Weights of a small audio-text matching model.
Training: adamw at rate 0.00098, 7100 steps.
Rows from block 8 of the audio encoder of a small audio-text matching model, named by matrix and row number. Each number is 128 + 32 x the weight over its row's rms, rounded and kept within 0 to 255. All counts start at 0. Numbers have three digits each.
After each channel's rows are labels from the 100 clips, of 14976, where the channel reaches its highest value: "top examples" is what is common among them. Only what is clearly more common there than usual is listed. The data: synthesized solo parts of chorales (CocoChorales). In brackets: how many of the 100.
# c30: last pointwise conv (encoder.blocks.8.c3.0.weight, 128x128x1), inputs 0-63

c30.111:190120105111156147147181133175166091157092183166155115071154105150136133153152156106090168120091146098179165149094095131135142102193095134109124134124101120158128094110117091135136133095169176
top examples: trumpet (98); note D#5 (74); note F5 (51); note C#5 (38)

c30.12:142152115146118185141167149148096122148098133107109128123152153091187116148175070107115093190149143118162179142123094086150154108130169132124119167112121140094097098123152077149098122158144121
top examples: tuba (100); note G3 (56); note A3 (35); note F3 (30)

c30.77:050126102182201118089154142154174178160099221106174149095086105134124142154116109067164082143087143177165188136169167151147133119069102118138190131087056144163081087153097160146123099144147152
top examples: oboe (100); note C#5 (63); note D5 (50); note C5 (35)

c30.27:154096164095124143092123117167204121158164138164105152178108175137144166083096127112077149104127130158197076134113142176138096164144079166100177119145177104115180156107194185106155104134127090
top examples: viola (100); note D#4 (72); note F4 (34); note E4 (32)

c30.36:127130102070162157097082148192204120126069120151099150139189096146154135107104092097092132158139101108147103146092147147095112169163120109126111107147064108118151144133183168153117119092153145
top examples: viola (100); note D#4 (75); note F4 (28); note E4 (27)

c30.62:107203130134175141103108130085123153080122096126100170191141184151162160127166189148179115141110116147124141168110143103166116150127098134169138192186189104121129137166168118184104201139132126
top examples: tuba (100); note G3 (51); note F3 (33); note A3 (32)

c30.96:119105125139160128137057140100111122157219093146126154094135089123136159158110111074115135088127092101123099203106146193107152108110102143077131107186121096073161121144137128103044101155110070
top examples: oboe (100); note A4 (56); note A#4 (43); note G4 (38)

c30.26:149160109076079149081145179095130091137201158091170167145149115073109090115137154130095085119077082113095148103116083169149120113168174123114089085189147086165161075069119135182128189134166103
top examples: trumpet (100); note D#5 (59); note C#5 (49); note D5 (46)

c30.54:132080130144066091097110128124137119169202076134105107161161132199126174154101098157136207101120151169157145171158146135133135146134118147085117118171122143137169110173124182113115104118146150
top examples: viola (100); note D#4 (72); note E4 (32); note F4 (30)

c30.61:122106105032055116107190164101116144161178094116161090118131137156111115167135098144077102104123101078172138168148105160127157135142094210168115135139080154141123129161119157167112162114105150
top examples: trumpet (100); note D#5 (65); note F5 (47); note D5 (43)

c30.114:087151104179069135106131172176088129162101109076151064160111114144179140112098142094129139102113236094104157184109116165100115110150100082163118133078112174078166158094124145080147120128112139
top examples: bassoon (100); note A#3 (37); note C4 (34); note D3 (30)

c30.118:166165135111085105166155100111134132142070087132029130109104113092156130150090054146126070131159142167136213110178113120070111132123126139164121136114112171179112125108139145132163128103176176
top examples: note D#5 (73); clarinet (62); note F5 (44); instrument: trumpet (38)

c30.46:158140103178095111105091100170187156113098143156179101134121098181124105124165135065106191134099126131209100194091190100075098184127106157127125090122081119087210168135155127146135119170126119
top examples: viola (100); note D#4 (69); note F4 (32); note E4 (28)

c30.40:162092111162085129101139154188202105104135096113165132142152075177125154165093144177119182107126187189183135133130150110113156205113168105116188102134087132076154082123153126165128087099151114
top examples: viola (100); note D#4 (74); note E4 (29); note F4 (29)

c30.87:152178099122090122121183152132093152133114113171103146137118195097098161181193200148162146092119119156133140155081180128121125150169158191165153118118118150115166169152147159176173187137176160
top examples: tuba (100); note G3 (50); note F3 (32); note A3 (32)

c30.70:140132130157118182178170156140093121111137106177139151137065174123193151172140143166155123132160165173129150112109129145147107141103157125141163133171134149166107144190153158209095153136207084
top examples: tuba (100); note G3 (51); note A3 (33); note F3 (32)

c30.75:165100094127114079171197112114156127122152165099151120096096148155145167109161151149167164120126172172122171141137169085102131164166130126187077110086111088148122134093108151112208159088118162
top examples: trumpet (100); note D#5 (85); note F5 (55); note C#5 (34)

c30.94:126158127211078084160142181100145121103151139138131121190114102154164120140124108131156155095169156093178141088103126103129114111103129153095115144111099198082153160120106082159162148158169073
top examples: tuba (100); note G3 (54); note F3 (33); note A3 (31)

c30.20:102099102118133080122093137148119092139158055083123116096113049187098129128083087110162188087080154083138116143123116171138142153118139166138153123123107105163172158095149158115150103082102146
top examples: viola (100); note D#4 (70); note D4 (32); note E4 (31)

c30.60:095130110124078113139101046145185124180125131153145131098111099136128110115142138117103184077083139150190102196157122091127116195149112162152155094197090119148182127118198185110146105094099136
top examples: viola (100); note D#4 (75); note E4 (30); note F4 (29)

c30.29:153160108140080125175100152136134076121129131128070071140143163147145069153157159123106189139172139138104141124142100133174180171145168133071129184127141191110099107133098162158146104095170098
top examples: tuba (100); note G3 (58); note A3 (33); note F3 (32)

c30.1:072118074122142105094114144174151176146100124152082092180142173164134127181151134117113140147154086177109187133231128121148137107072109069159121214161103130114109130185091169111163134092222094
top examples: tuba (100); note G3 (55); note F3 (33); note A3 (33)

c30.76:138114110112112152092134122167111176180166153131145151090112105152069101104096192121139069089150090095157170113112152166141063075200083211188106139137127171131081061099142144144155199159119173
top examples: trumpet (100); note D#5 (62); note F5 (49); note D5 (47)

c30.84:123121102112092172114141155106119158156149134123097137179080122085117094175191145133101115173184143121091150147136095175191087131096131082142141119150115147087154092138113116178122105152156105
top examples: tuba (100); note G3 (56); note A3 (35); note F3 (29)

c30.9:167145135128065178126098173154068082085094176192096078156105149122140127177168100089108163171190195116136116183111110173137084121090159112123148149118151127093119148101112121125111094147089098
top examples: tuba (100); note G3 (53); note A3 (33); note F3 (31)

c30.82:133064090111072126101199140156131139147109139105110122097106129129108099151168121166124136120078109141126152085109125167154132168196138120193075128166112106106123093083183140153167179067093140
top examples: trumpet (100); note D#5 (81); note F5 (52); note C#5 (36)

c30.16:087161148155125094143156169113134133150133109129081099203136207104126098169164181106158163074161122177139116183113118109170130112125147150140138182084156132153090107217191163186176146125151183
top examples: tuba (100); note G3 (51); note F3 (32); note A3 (32)

c30.33:124078060068120170141166109175151102143149125098150129152121072112146121078154148138102183126149116099160141167133113135103127176182078139145114159181086124168164166144174176090157139112111089
top examples: trumpet (100); note D#5 (66); note F5 (50); note D5 (44)

c30.92:088092129129162151150171179142136172158127150091097128130098094112091124133086143120163098142097142089168124125182165112127102119151163123178116114157131117194114157152116087111172179091094174
top examples: trumpet (100); note D#5 (62); note C#5 (45); note F5 (44)

c30.39:121170145103129115124098173148178101072120073145134089123183102149086086090167159086142191149158103164171108181107153102105117205164108109145167137192139108138164117172176189103109086120112102
top examples: viola (100); note D#4 (73); note F4 (32); note E4 (26)

c30.88:140126121132166138203132102136140130104159162198134125150128156139176195159167114083202099111163104140173099193101175167205149142074078125105132132150117118130135176158132148104086161115115097
top examples: cello (69); note A3 (48); note G3 (37); note F3 (30)

c30.18:158129108194102137103147200091122092131137134122136165196122196132100151184111105177117174122169090155084133162129171173126166190142094116162136158115073157113164110133119116194108101099200109
top examples: tuba (100); note G3 (54); note F3 (32); note A3 (32)

c30.6:088133104142139097152148072185187125140170152146143083163095108195106149107101146093074121081136158112205143193085153149141160209139149152113152157183103150086129151148171127118091088130136112
top examples: viola (100); note D#4 (76); note F4 (30); note E4 (28)

c30.71:139130116157172121101129129143134173140150199098136145129070166097120114116117132160101072099140125155141165110165111162126067073188149149133105134108099134141111064081139125116175140120153178
top examples: trumpet (100); note D#5 (55); note F5 (45); note D5 (44)

c30.19:111102082153178140132134111162121174200087171109148156168104094096143088107139144159110111129088127200114220101158162067110116112151152113132114098135046112102124069138096156100179128078076217
top examples: oboe (100); note C#5 (62); note D5 (55); note C5 (34)

c30.2:145083096119052125140115091143116141186158179084155141133136112096088069122198127089101101137135124086133192115117080151151172115142150182119143151123073120118114079131172124136181132126097191
top examples: trumpet (99); note D5 (57); note F5 (46); note D#5 (46)

c30.98:095102122154151122163156088142222111080169137119107077106144127120093106085183151112115161093117091147196143133104138135108111156137122161115102113187115114112212082116149140141071108140088087
top examples: viola (100); note D#4 (76); note F4 (32); note E4 (27)

c30.119:136111184149083119151065133065131086123156104151147095152103083096108150080097144057129109148105141103087067134073110134138108124084146092048100140119147129104146104159136080167038072138065147
top examples: tuba (44)

c30.78:129066157061038157068125145107168122106173135099137194149142115127078123096084101122123172124080115078113127157114069134163156090157117130106089062147171118098127083076104138156127163066102153
top examples: note F4 (99); clarinet (98); note G4 (29)

c30.24:098155173129108131164116095162169040067181066149180200167146122140165115144093135120156166127131105085123095147115170159093132195108105118115167098144081100087172171141126172085105148092144091
top examples: viola (100); note D#4 (71); note F4 (34); note E4 (33)

c30.74:176114175159126119103151131193172167085122107097109124074141104197121157113124090160132125091084181189167194104134087097106161116111090086160171141137142135101116170139162168065168127146151098
top examples: oboe (99); note C#5 (60); note D5 (54); note C5 (37)

c30.25:175116168096101174138124091085096142081151134197155135178155150161181146140200178122180177107173106135159134119092113139167134119086166113096103143149135139152112145178163141113078135143171152
top examples: tuba (100); note G3 (53); note A3 (33); note F3 (32)

c30.95:116093132089112106098137149129160164120092095107107136171134121105117093148120086192104124126172152100179181155134135103099166144108131188183151165120158093144122115159179158146145112137081170
top examples: trumpet (96); note D#5 (90); note F5 (59); note C#5 (36)

c30.125:119094097089071099094131097115110120152125145132108094105078164143171074143138154134093116077094139133097153158160101138145175132180080185192076094100123157207119089103153110146194164062154118
top examples: trumpet (100); note D#5 (66); note F5 (49); note D5 (44)

c30.53:082096080140191117072182155131107184158059188088109085092146148071118116130120131122140138151136143156131217113189160123129077159146112142175161143086075150120143092114103121116170140103144206
top examples: oboe (100); note C#5 (71); note D5 (42); note C5 (34)

c30.104:105145136129151204178106107106143080103148185162154139099156080170151166174166110089163157153173129129132133139140097131169107139099103136109166183096094122131095102110087160101079096177086122
top examples: cello (100); note A3 (72); note G3 (45); note F#3 (27)

c30.8:121147073153208084136140161172114195202119143141108139155145113105143100122132099125158128154102109173102239099141118144139086084111122098170165111146134186145129126141154104138175145080150183
top examples: oboe (100); note C#5 (73); note D5 (42); note C5 (35)

c30.21:082198095171169142142082134171142176085135088170125122180115153143114135156187155095225207095122112144156110134134130104175148141096147170163158180197162109091134122177148146165136145119155163
top examples: tuba (100); note G3 (49); note F3 (33); note A3 (32)

c30.45:118109064120136206188131095150093114141180197241154105075148086121212131185147152094115089133136197090163135139113103140161094090121150101123095137136144167095111117126156154142090108163101088
top examples: cello (100); note A3 (84); note G3 (48); note F3 (26)

c30.110:173149114130093164183157118168097136090090170152121162100138159156103150130167178113153113135135126160188134177116148146155130131172151172131089182097099121111117134119188172132112111156107147
top examples: cello (69); note A3 (57); note G3 (39); instrument: tuba (31)

c30.48:104150139155068144098165130125147114106123127085101133104093175156139091159166131152126117075111103123126138156102100132077081183183138193159127126113145132189140102141114111126178179119147125
top examples: trumpet (100); note D#5 (75); note F5 (54); note D5 (39)

c30.86:126157064120136187160106139120151154093132144152064124075174102136182149132098117125117103175176214144153138149112090158106162112111162132103107088128107176125091100122137143096093135183064108
top examples: bassoon (100); note G3 (53); note D3 (46); note A3 (46)

c30.97:141076125081109157127178120106187082067148117136100154123162126157157133077096142173111172120114138074187091125094113177144093129212093167124151124156114151120155148103122167082161191149068145
top examples: trumpet (100); note D#5 (74); note F5 (53); note D5 (38)

c30.32:085186140181123085125109197126140135120062161147107149140138175135113138204166142140154127156107203150112138154139175106111106130171104104176156107157125106079114094205183094187122134120122133
top examples: tuba (100); note G3 (56); note F3 (33); note A3 (33)

c30.124:101096142126068163100160165201147118096129140126162172143097136198182150107113105127110167107121111181186064161140169078117102185155138164078129138139138088071122118142122142146119159146157148
top examples: viola (100); note D#4 (74); note E4 (30); note F4 (28)

c30.17:094151134146209155134084110210130214203117226166143151083122096144112171161155103099130125126150126106111108142118180135131156155159106118138107103099085123152099139138120111127148165129158116
top examples: note C5 (97); oboe (91); note A#4 (58); note C#5 (29)

c30.37:144140144164149092129091117164133180195141208137163089124085123149097141120124107075083116116114105130091176090153119111106058163132138156188151146092145150139126070167153150093129131094151203
top examples: oboe (94); note D5 (58); note C5 (49); note C#5 (41)

c30.14:113138107140096092152127179148116147084121102098086109213171133118125076153131181126186171150146137163160142134108106153158109178158134113151121161168161112160136115182114119167156129064145144
top examples: tuba (100); note G3 (52); note F3 (33); note A3 (32)

c30.123:118053141139119105129133030110110153159118163086166089095073062168130159045096134167124151092135100086157097098168136157114121118153098120140145139117152075165147147087099110075110119093151144
top examples: oboe (67); note F5 (61); note G5 (47); note E5 (29)

c30.66:114190145147167182091095126134108123151077125117087118143122149143161168158170099155106119165119134143090112110144173180175140168153183091125118126181106142157103123111102082137105160159113157
top examples: tuba (99); note G3 (47); note A3 (34); note F3 (31)

c30.100:126148136144179100101113101140119170128135139138167103116105144155158181093165084167146152162091153165102205121177127111098163151066129067114153156110123162103108129167112154133147139121143160
top examples: oboe (100); note C#5 (76); note D5 (37); note C5 (33)

c30.23:136092114079102094159194149169126077125190107088130178075091076177156158114076141169152181146092148115143110169135119137116111164179098140175140102135115106168128076092167118155163119067117154
top examples: trumpet (100); note D#5 (86); note F5 (52); note C#5 (36)

c30.63:175112095059172084121125101115140131117170126084114181082171146172085094103103127167063170148122116169164101112121121112097166144172086144096173103133124108195133166084123117058114170168090110
top examples: trumpet (100); note D#5 (78); note F5 (53); note D5 (33)

c30.79:071158131189078100117127112099113108148184141146107060177089106097161178111086101148187158094098214139164090145090169135139161169090123085118128157109107132134156162136085099118117092178121085
top examples: bassoon (100); note G3 (46); note A3 (43); note D3 (42)

c30.11:153109153121159125142171152163116112203112175177153130154113112093108107168127151099165130122119193066180175135081161123165168163146113160174087093095101134163100160097119111152129177159115184
top examples: tuba (100); note G3 (54); note F3 (34); note A3 (33)

c30.107:141096099115080159144109108122163144170191156177122150116118147160165189153131109095137170111172165126145143190052144123171159188087142165128179096182138159146204175114146187134108094132156120
top examples: viola (100); note D#4 (68); note E4 (38); note F4 (33)

c30.28:170133145143099157168145124174201081114154148124151121091096126120080117079144131153165122117112100151150220095183139098089127115132090142170073110112155153173114161141137128148197089105134136
top examples: trumpet (100); note D#5 (88); note F5 (56); note C#5 (34)

c30.112:123098097083088112083113110127143156155145097094148139176145132092052146106082184116170115102116101108113139171082131162129119129136117141118131123069149094085121101088082119091149164125085164
top examples: note B4 (49); horn (34); note A#4 (31)

c30.38:084184098177145114151160174136097146132144152114136127113129115120126075144097086105130139106139218087177119130165169104095097136180157107155144105109125212141157125122152173093123090174101141
top examples: bassoon (100); note D3 (38); note A#3 (33); note G3 (31)

c30.73:129086079110135118200108067141134152090116190144147144118074068117179190136188078167171173153162164094147104108116124097112187133107122100095106099099192075085152186103107122094165126139149084
top examples: cello (100); note A3 (75); note G3 (48); note F3 (28)

c30.31:161111129120114083127171078168121136114115106106123126082086078089112119067086083164048149080085146127153110099131123096113143108079108149146136128105163065151095063108140130146120142158125120
top examples: note G5 (48); flute (45); note A5 (37); note G#5 (26)

c30.4:211096159094067136097197113085145088133156123146114185148174172120122117157131125127174102126118175122171090146123106141156146120208133175109098140093123118178156132151119144171133213137111093
top examples: trumpet (100); note D#5 (67); note F5 (48); note D5 (41)

c30.58:172162117066107134106176156141114069102106153082117178122124131143102083104094113207047094134084168106140113135095162164189113109161129118159119090125080081173103108131157140149142106162170174
top examples: trumpet (100); note D#5 (86); note F5 (56); note C#5 (37)

c30.91:071123131113128108152157170107202131121126156133131122184148134119131135178140144116169105182134117176085196110139167162132138120077165055102145131177081175113100089153088124138126087120164158
top examples: tuba (100); note G3 (55); note A3 (35); note F3 (32)