Rows from block 3 of the audio encoder of a small audio-text matching model, named by matrix and row number. Each number is 500 + 25 x the weight over its row's rms, rounded and kept within 0 to 999. All counts start at 0. Numbers have three digits each.
After each channel's rows are labels from the 100 clips, of 14976, where the channel reaches its highest value: "top examples" is what is common among them. Only what is clearly more common there than usual is listed. The data: synthesized solo parts of chorales (CocoChorales). In brackets: how many of the 100.
# c30: last pointwise conv (encoder.blocks.3.c3.0.weight, 128x128x1), inputs 64-127

c30.36:525466524522522462510500494473486497514481476458507502498523487522491509482519493519512497481481546472512486512515540495497533466482470491469497537521533487490494484498531487471521511537498495
top examples: bassoon (77); note A3 (44); note F#3 (39); note G3 (28)

c30.98:473519471498500446478472490548490510531499530515475491500459491467478495475501466517523507514503484542510518509480501475468525457478494476496478487515540551479494478536515536490490476479488510
top examples: trombone (73); note A4 (58); note G4 (44); note G#4 (42)

c30.49:546507480454500522495542479472543504471465501518514486538498525482535556507557497518523558482478529517475489505474518489505516545492499490512491525472505518480500507499500517519465547510488473
top examples: trumpet (100); note D#5 (98); note F5 (63); note C#5 (35)

c30.2:494500529508515472507451487489450497509468491481505513468512498498492480487474479495479520509531497526506525508510447521464483527522464501508501489541520519480472522490482478532508493453480500
top examples: horn (100); note A#4 (88); note C5 (35); note A4 (28)

c30.105:491521454522499520469512535483535506481516503483496498523550477486489500500538511484482505524537509488484498501491544483524455514486461492480521532501522472499543457463459496483516496507540486
top examples: note F5 (78); flute (66); note D#5 (41); note G5 (30)

c30.67:510464496467487507472497465454478473476537492532490470475484514504543504478512513461501489487488540474517470518475525534538526457495494517523503513497506494517484524474460454489538504503521504
top examples: violin (94); note A5 (86); note G5 (66); note A#5 (30)

c30.97:495542497493519507529504526512531513527511517547478533549523514513511520489474445515526499488528524503539503527475537479491505492492529506484516498493550512522509485512463504508471528516481532
top examples: bassoon (86); note D3 (66); note A3 (40); note G3 (29)

c30.35:476508483474493449496466528509492514485524511492524487521501503466498459532531526487481468541446463515530552473524516480498483486468517472485461479509501518489468458522497502445521501533494479
top examples: viola (100); note D#4 (57); note F4 (38); note E4 (37)

c30.76:543510532483533504516515470457494537511494526517518504557543518480490489480547499541507524495490485478478516495513517500476466523482472478486493532480497504489521494488511484505512542546483477
top examples: trumpet (92); note D#5 (73); note F5 (49); note C#5 (29)

c30.115:485474509504474492473481468461491489531522500515487487501494512527477500489460466492478443444488522522485466496490523460485490479535514502494521556506503525509551481508473518536490489558474532
top examples: bassoon (100); note D3 (75); note A3 (45); note F#3 (31)

c30.55:465504516458462523486511529469494514466521530498501519482540447507533478478501510472520533488492486469520536518524459512524506493511485478511522482541496541512471501492468527476497504517547442
top examples: viola (62); note D#4 (45); oboe (33)

c30.30:445481468543499476529453475524509517487508472518494526445462470545520492462460556459497499486513502525490513507517498538516525508474493524506502486464495514505519499525495496531549494475476464
top examples: oboe (87); note D5 (69); note C5 (33); note E5 (28)

c30.32:513489568510550534505531516479498537521538499542512483503455485525476468477521454538534503462474473546468519490503510482494518540477511517485518538489488517481510476490504516497496493508504529
top examples: bassoon (100); note D3 (58); note C4 (31); note A3 (30)

c30.62:471512522499501503527498526517507490533515484507540523495489492493532476494523472543510517486502495527510549491501549525465521518471554519520504508505491512513485510535504491491482512516529495
top examples: tuba (100); note G3 (52); note F3 (37); note A3 (33)

c30.1:467478501543466534505514506479482500493505471512514455493462456555535532481497589507518505515486512531494468483476512580497541503511508457504557499514499511470477518516488489491556518510534467
top examples: violin (98); note E5 (66); note A5 (39); note G5 (34)

c30.83:507466539495548498499507479480542502504500493534453530512518488492488499486487493502508526523510513462501486491476526495509505532468500517465521461469507455498477485482530482449501489490469474
top examples: trombone (56); note C4 (54); note D4 (35); note A3 (28)

c30.118:476473482491546514518510493506530523507500528480491499495509476521478468523501465490481467475464501479521523514485557503501475482486490508470501519478505485512514487474499488503485492532486520
top examples: cello (100); note A3 (98); note G3 (35); note B3 (25)

c30.27:503552508510487502530505522472465506529523503511523531524484517487496496461461488518461515537501507512493510511480458524480505535521510521511509509550532521511533511522475518532489512517503505
top examples: note G4 (59); note F#4 (45); note F4 (41); trombone (38)

c30.31:497489467506462513532469533511501483493461500526490508485519470477496529472505497529457516497519500504526495487468540500479570471473487465501500515505515491525488521548551539495506500518510473
top examples: tuba (100); note G3 (45); note F3 (42); note A3 (33)

c30.106:501486483534479530484513494521488457524507479516502524494480478500473476502477476482466487474498504513522525522479495491510477467500468511509466460514482509531501502508449514518460462476504494
top examples: trombone (99); note F4 (71); note F#4 (50); note G4 (27)

c30.95:499492531507527526513502499449456526518501522485512538522490501498505537471482487497474503510503494505511487506538513510518505499495484522523463508491510489512537498500505519518525519492473510
top examples: clarinet (100); note F4 (62); note F#4 (52); note E4 (31)

c30.71:513512557478486505485531488514499493507478532543510468566497507491520545496497487514514551509488530531498531480505516489533473488487534536525533497459520465498521475482475507483509526503500514
top examples: trumpet (100); note D#5 (44); note A5 (35); note F#5 (34)

c30.28:500470513458516519478490558492513506493520550498515475541543470504517533498544509481508522518462487501546528460517487516510478507482504503486490507526498457488483519466459509493479516498509463
top examples: oboe (100); note F#4 (45); note G#4 (44); note G4 (42)

c30.60:500526491486493479498481534477519496475563552496550482534532490467532493476480519477481517505522486524529567485517520513474472491466477468527507533507506499511513459516450509479508524501490516
top examples: viola (98); note D#4 (46); note D4 (44); note C#4 (32)

c30.122:466475513509522477521487503493505501537505484497480497522454499489481451525455488530495508511501510550467500522501542472472495503502530518523482480495514475512524505501516555526529508533490545
top examples: tuba (100); note A3 (49); note G3 (32); note D3 (29)

c30.38:480505451527512497476492488498498454482519522507468554488481521531537506491485468465532531497514514487505505511481513527510464513540479523456536461498508519485523480515492478546538496453482523
top examples: trombone (49); note A5 (34); note F#4 (33); oboe (29)

c30.100:485486500510527518524511545503530482488537518503520482484525496516553487507492518515547518472517517452499512508481512570516514494465486510477480518514500498525483496434485519475576503494549476
top examples: violin (91); note A5 (89); note G5 (68); note A#5 (28)

c30.101:509490527487503519474521506513478492523516507474478492482534490447491490478479481500484529507466446515479471484494464485452461477499477513482521453520499502463497490539509492510480497511525502
top examples: trombone (72); note F#4 (62); note G#4 (49); note G4 (36)

c30.29:536458496456493557491515515468489490457494495524557502489528504484537504503528529476514503542476487482532526497541467546500489512468485450457509506526521493509476465478505494515534510510538496
top examples: violin (70); note A5 (66); note G5 (50); horn (30)

c30.15:517463527529521515504498531509512547509536510477508500513511534530477494493493535530500490483483511522502495482534494545484520558473514489541507497468484505531482485535512530472531510526477464
top examples: horn (100); note C#5 (67); note C5 (50); note D5 (40)

c30.125:469495537503546478471546491519530524548475487536470489522514520513463486486489518504521472462518542535482526524507536501550477532524476491508514510485522475502521464494504477492512535538490534
top examples: bassoon (98); note D3 (58); note G3 (41); note A3 (39)

c30.57:484491474512528477543505479502503482472510501470474527474478535484530489512477511472491471524503484484515486511520506534451509484465539506527444482525530501481513501526527497494518496520467487
top examples: tuba (100); note G3 (52); note F3 (45); note A3 (30)

c30.10:492458504518479477491490529496495527507559500519494463523499502531496507486515481515464502521516507501542526456540512498529507500468534506476492478551470512489481480523484510475461460513482491
top examples: viola (78); note F4 (44); note E4 (43); note F#4 (40)

c30.50:503488518512488493479520511541546475538506480511493490505455497547486482477503484501490463477540508465499477539507561506517474483468530548490529487463548479533523432446477490492478540547470483
top examples: bassoon (100); note D3 (52); note F#3 (47); note A3 (35)

c30.7:519498558524447504500502469496522516503528520508535470510519509455523511505489492495491533492522533527497474474535522527480481500499540520536510535512491466476507533502480537483515493514490473
top examples: horn (100); note C#5 (73); note C5 (48); note D5 (36)

c30.21:494493449488529542532520472510520515486467492476530541514489540487492526481544528500487480546523517498524481514498517481474510522508488482553462489501481515468488546521531537469534508507520513
top examples: tuba (100); note G3 (44); note F3 (43); note A3 (32)

c30.43:494501472440496466513520540510498469524477517528500516520482526470493525509529501486472549511524473491523512514540521521484530489510493501514504478490519501526529502517460466478499479482525497
top examples: viola (70); note D4 (53); note D#4 (37); note C#4 (37)

c30.87:522477477460485495488500505451518483503473521513517481502491501539516465484505469452483527460507499483517511516511499495519456501508447503461517512511514494524501447432523463483458525500488516
top examples: cello (98); note C4 (82); note B3 (40); note A#3 (27)

c30.123:499487463469481566486507468470488487464488499476522460527509484536523541483499561461494501526493478487479469510514521534491499494506525484501520501515476502488486523475519508495481450476501498
top examples: violin (98); note A5 (82); note G5 (66); note A#5 (32)

c30.111:504497502475541499493489469487499473467532531522506486486477505490555507527493533487558523503497532512478480533510485543498510512515466511495537532531470474522507521496475497521550520487481462
top examples: note A5 (91); violin (86); note G5 (71); note A#5 (27)

c30.93:470499503491519523525490484482474514547452501457479534465498482497539509485517474469526501454535497545481456510456482492523517518501473502512496493495477526493499516504493536549457513461497480
top examples: viola (53); cello (40); note G4 (38); note F#4 (36)

c30.104:483470479501487470510485461512510511521499497500482502503508481547474535505465490471497509519521506462537488538501538493499552492521502526533487485484517501518545527496485511488528524515480506
top examples: tuba (100); note A3 (40); note F3 (38); note G3 (37)

c30.5:473489511547530468485500507464493534515474507525527490517513483559504465521503499506555486443496498524483533522491545518518457519480538467516526493479505499522516438460455497552468524544512494
top examples: bassoon (100); note D3 (70); note A3 (44); note G3 (30)

c30.68:475505469481521502504544498488502511529523497498472478507475478518480465545505518535499496480492543510491494537479509467541471512504525517474532503460535507502512499506521529483469503524512483
top examples: bassoon (100); note D3 (55); note F#3 (42); note A3 (36)

c30.77:475498482540486519520525482525532473505529481469515476465482525552488488503493535534509486473516504487512483486513537550467511483486494487488528476530503482474527472480511454487507481533466494
top examples: note E5 (68); violin (62); bassoon (32); note D3 (26)

c30.102:530469487493473453481522489509502513465544547493509466481488530494526487532521473521532490494494487494550552488542521537503472512475489488498457469510535526532517502517481475521470497472499469
top examples: horn (81); note C5 (39); note G#4 (35); note A#4 (29)

c30.9:451456546551507505518526536502493545480535513527524490532512499493525483505509484538500518532506537540522503521542481491505530530472495517542453517506461520497470529542516497455508453528525526
top examples: oboe (100); note G#4 (48); note F#4 (44); note G4 (40)

c30.65:550497544500522484510496521540459546456546525563516483507476527474528519505487547481548546490486473532487492487497486488543486506488528513518508515532481520529483490498473503467505515506483473
top examples: note A5 (95); note G5 (63); violin (55); instrument: trumpet (34)

c30.126:511515531497485478518515504536513472493485515489472497483511516458510491477524482465507551539493524522490485466481542496515545481491528476525456495479492470489520551538512485526526462504519462
top examples: tuba (100); note G3 (48); note F3 (41); note A3 (29)

c30.59:485476498500479466555528477518491543510494478545469501492455480454518509529476490504483489490502520523523537479514535510497555467483548457523533525484522513512478529528523524506526481504526518
top examples: tuba (100); note G3 (43); note F3 (40); note A3 (36)

c30.99:459528528534477497526515515518473531470509515486487498466516502465511475481484539519472510532489497497497473475492534497478548535475520528568522515503503484495471549477509503480529485508477485
top examples: tuba (100); note F3 (41); note G3 (35); note A3 (28)

c30.12:496523537553474494485494492466516521560541464486535510498489511556514477529515512539545490495534530483461480519506530514518512528446523517493527556461525531513559499513465517520464493544531532
top examples: bassoon (100); note D3 (73); note A3 (46); note G3 (32)

c30.109:486478525494531495505498466505530487484525485513474506480487483487528489511472480495538517481456509523454470499456535529500515479454488501503502486529480501493496467524512528448554516499525484
top examples: note A5 (73); violin (64); note G5 (54); oboe (36)

c30.45:477493511498496500557532490521495477513475502522511483508494484463486540509484546501467491549469510495540505491522504512517520471532524508502495492504491480491518546532523534517535473529492501
top examples: tuba (100); note G3 (53); note F3 (41); note A3 (28)

c30.64:517474486513537474518515533501514514509485544514542523498522467453544489501499511509457540541477513505502509478502528525521486526477530493538490507548522514522508513471483524499487510502543479
top examples: viola (82); note D#4 (49); note F4 (34); note E4 (31)

c30.3:514481505505527510506537461480516487478515535513483492486522491475529517529553518475521505503447504453485509486476506518525522549474506482498485508524482475497448498498485473510477525491508457
top examples: trumpet (74); note A5 (73); note G5 (49); note F5 (29)

c30.37:473519462525482522476506548504500490506496527515445512515480529462530480508511456490505492479549470481453504474457490489486506480515466507459487521511466525474535487474467496522527503527486525
top examples: oboe (100); note A#4 (64); note B4 (33); note G4 (27)

c30.58:510453480488500511478516463491513476506502512514462468519504521504475484547496517539514530476504452519482500507454460492524488527518471513467493486468494477479452537496518512489444469495499505
top examples: note B3 (60); clarinet (54); note C4 (53); cello (40)

c30.92:550510474489512539482514461482550512521464513484472525536491500504524540461508522479507505475540524473500516509536518532505513498488513491493507486487483466497492513495542482465503491482529480
top examples: horn (100); note C#5 (74); note C5 (48); note D5 (35)

c30.79:500471488556505521501509489537517527515518479538490487511496498479480518524484493543488539534477460549547540501537506484501512522455577499521507528515491528482508505567515550482508495506518504
top examples: tuba (100); note G3 (37); note F3 (32); note E3 (30)

c30.8:519460552479510520491529482513508503493544540507456488477485543506522508504505486485487495483507445450466496522467451513533502538456540486495520457542478503498480508455514495481520519504525515
top examples: note A5 (97); note G5 (61); trumpet (40); violin (39)

c30.19:479518495509538547481525497477483475486521501513518481487508478467509490485520511491512502494508476480515506530493506535525464474510487519470508495501486521507503498466483467509530524476530476
top examples: note A5 (91); violin (85); note G5 (70); note A#5 (28)

c30.33:502499514547486505486478471457514550483527475521498479503489451516523482534445478536498477482478477537464513486498503472477474516527518489477468476487497484522480472517498502468501515533469480
top examples: clarinet (100); note F4 (69); note F#4 (37)

c30.81:469517513521460517522546500479529541496509475521477499523519497510498531513496472535492468477531539477490513483524556479500496537529471520473492560508507520508570478493470471500457553532507523
top examples: clarinet (74); note F#4 (59); note D3 (26); instrument: bassoon (26)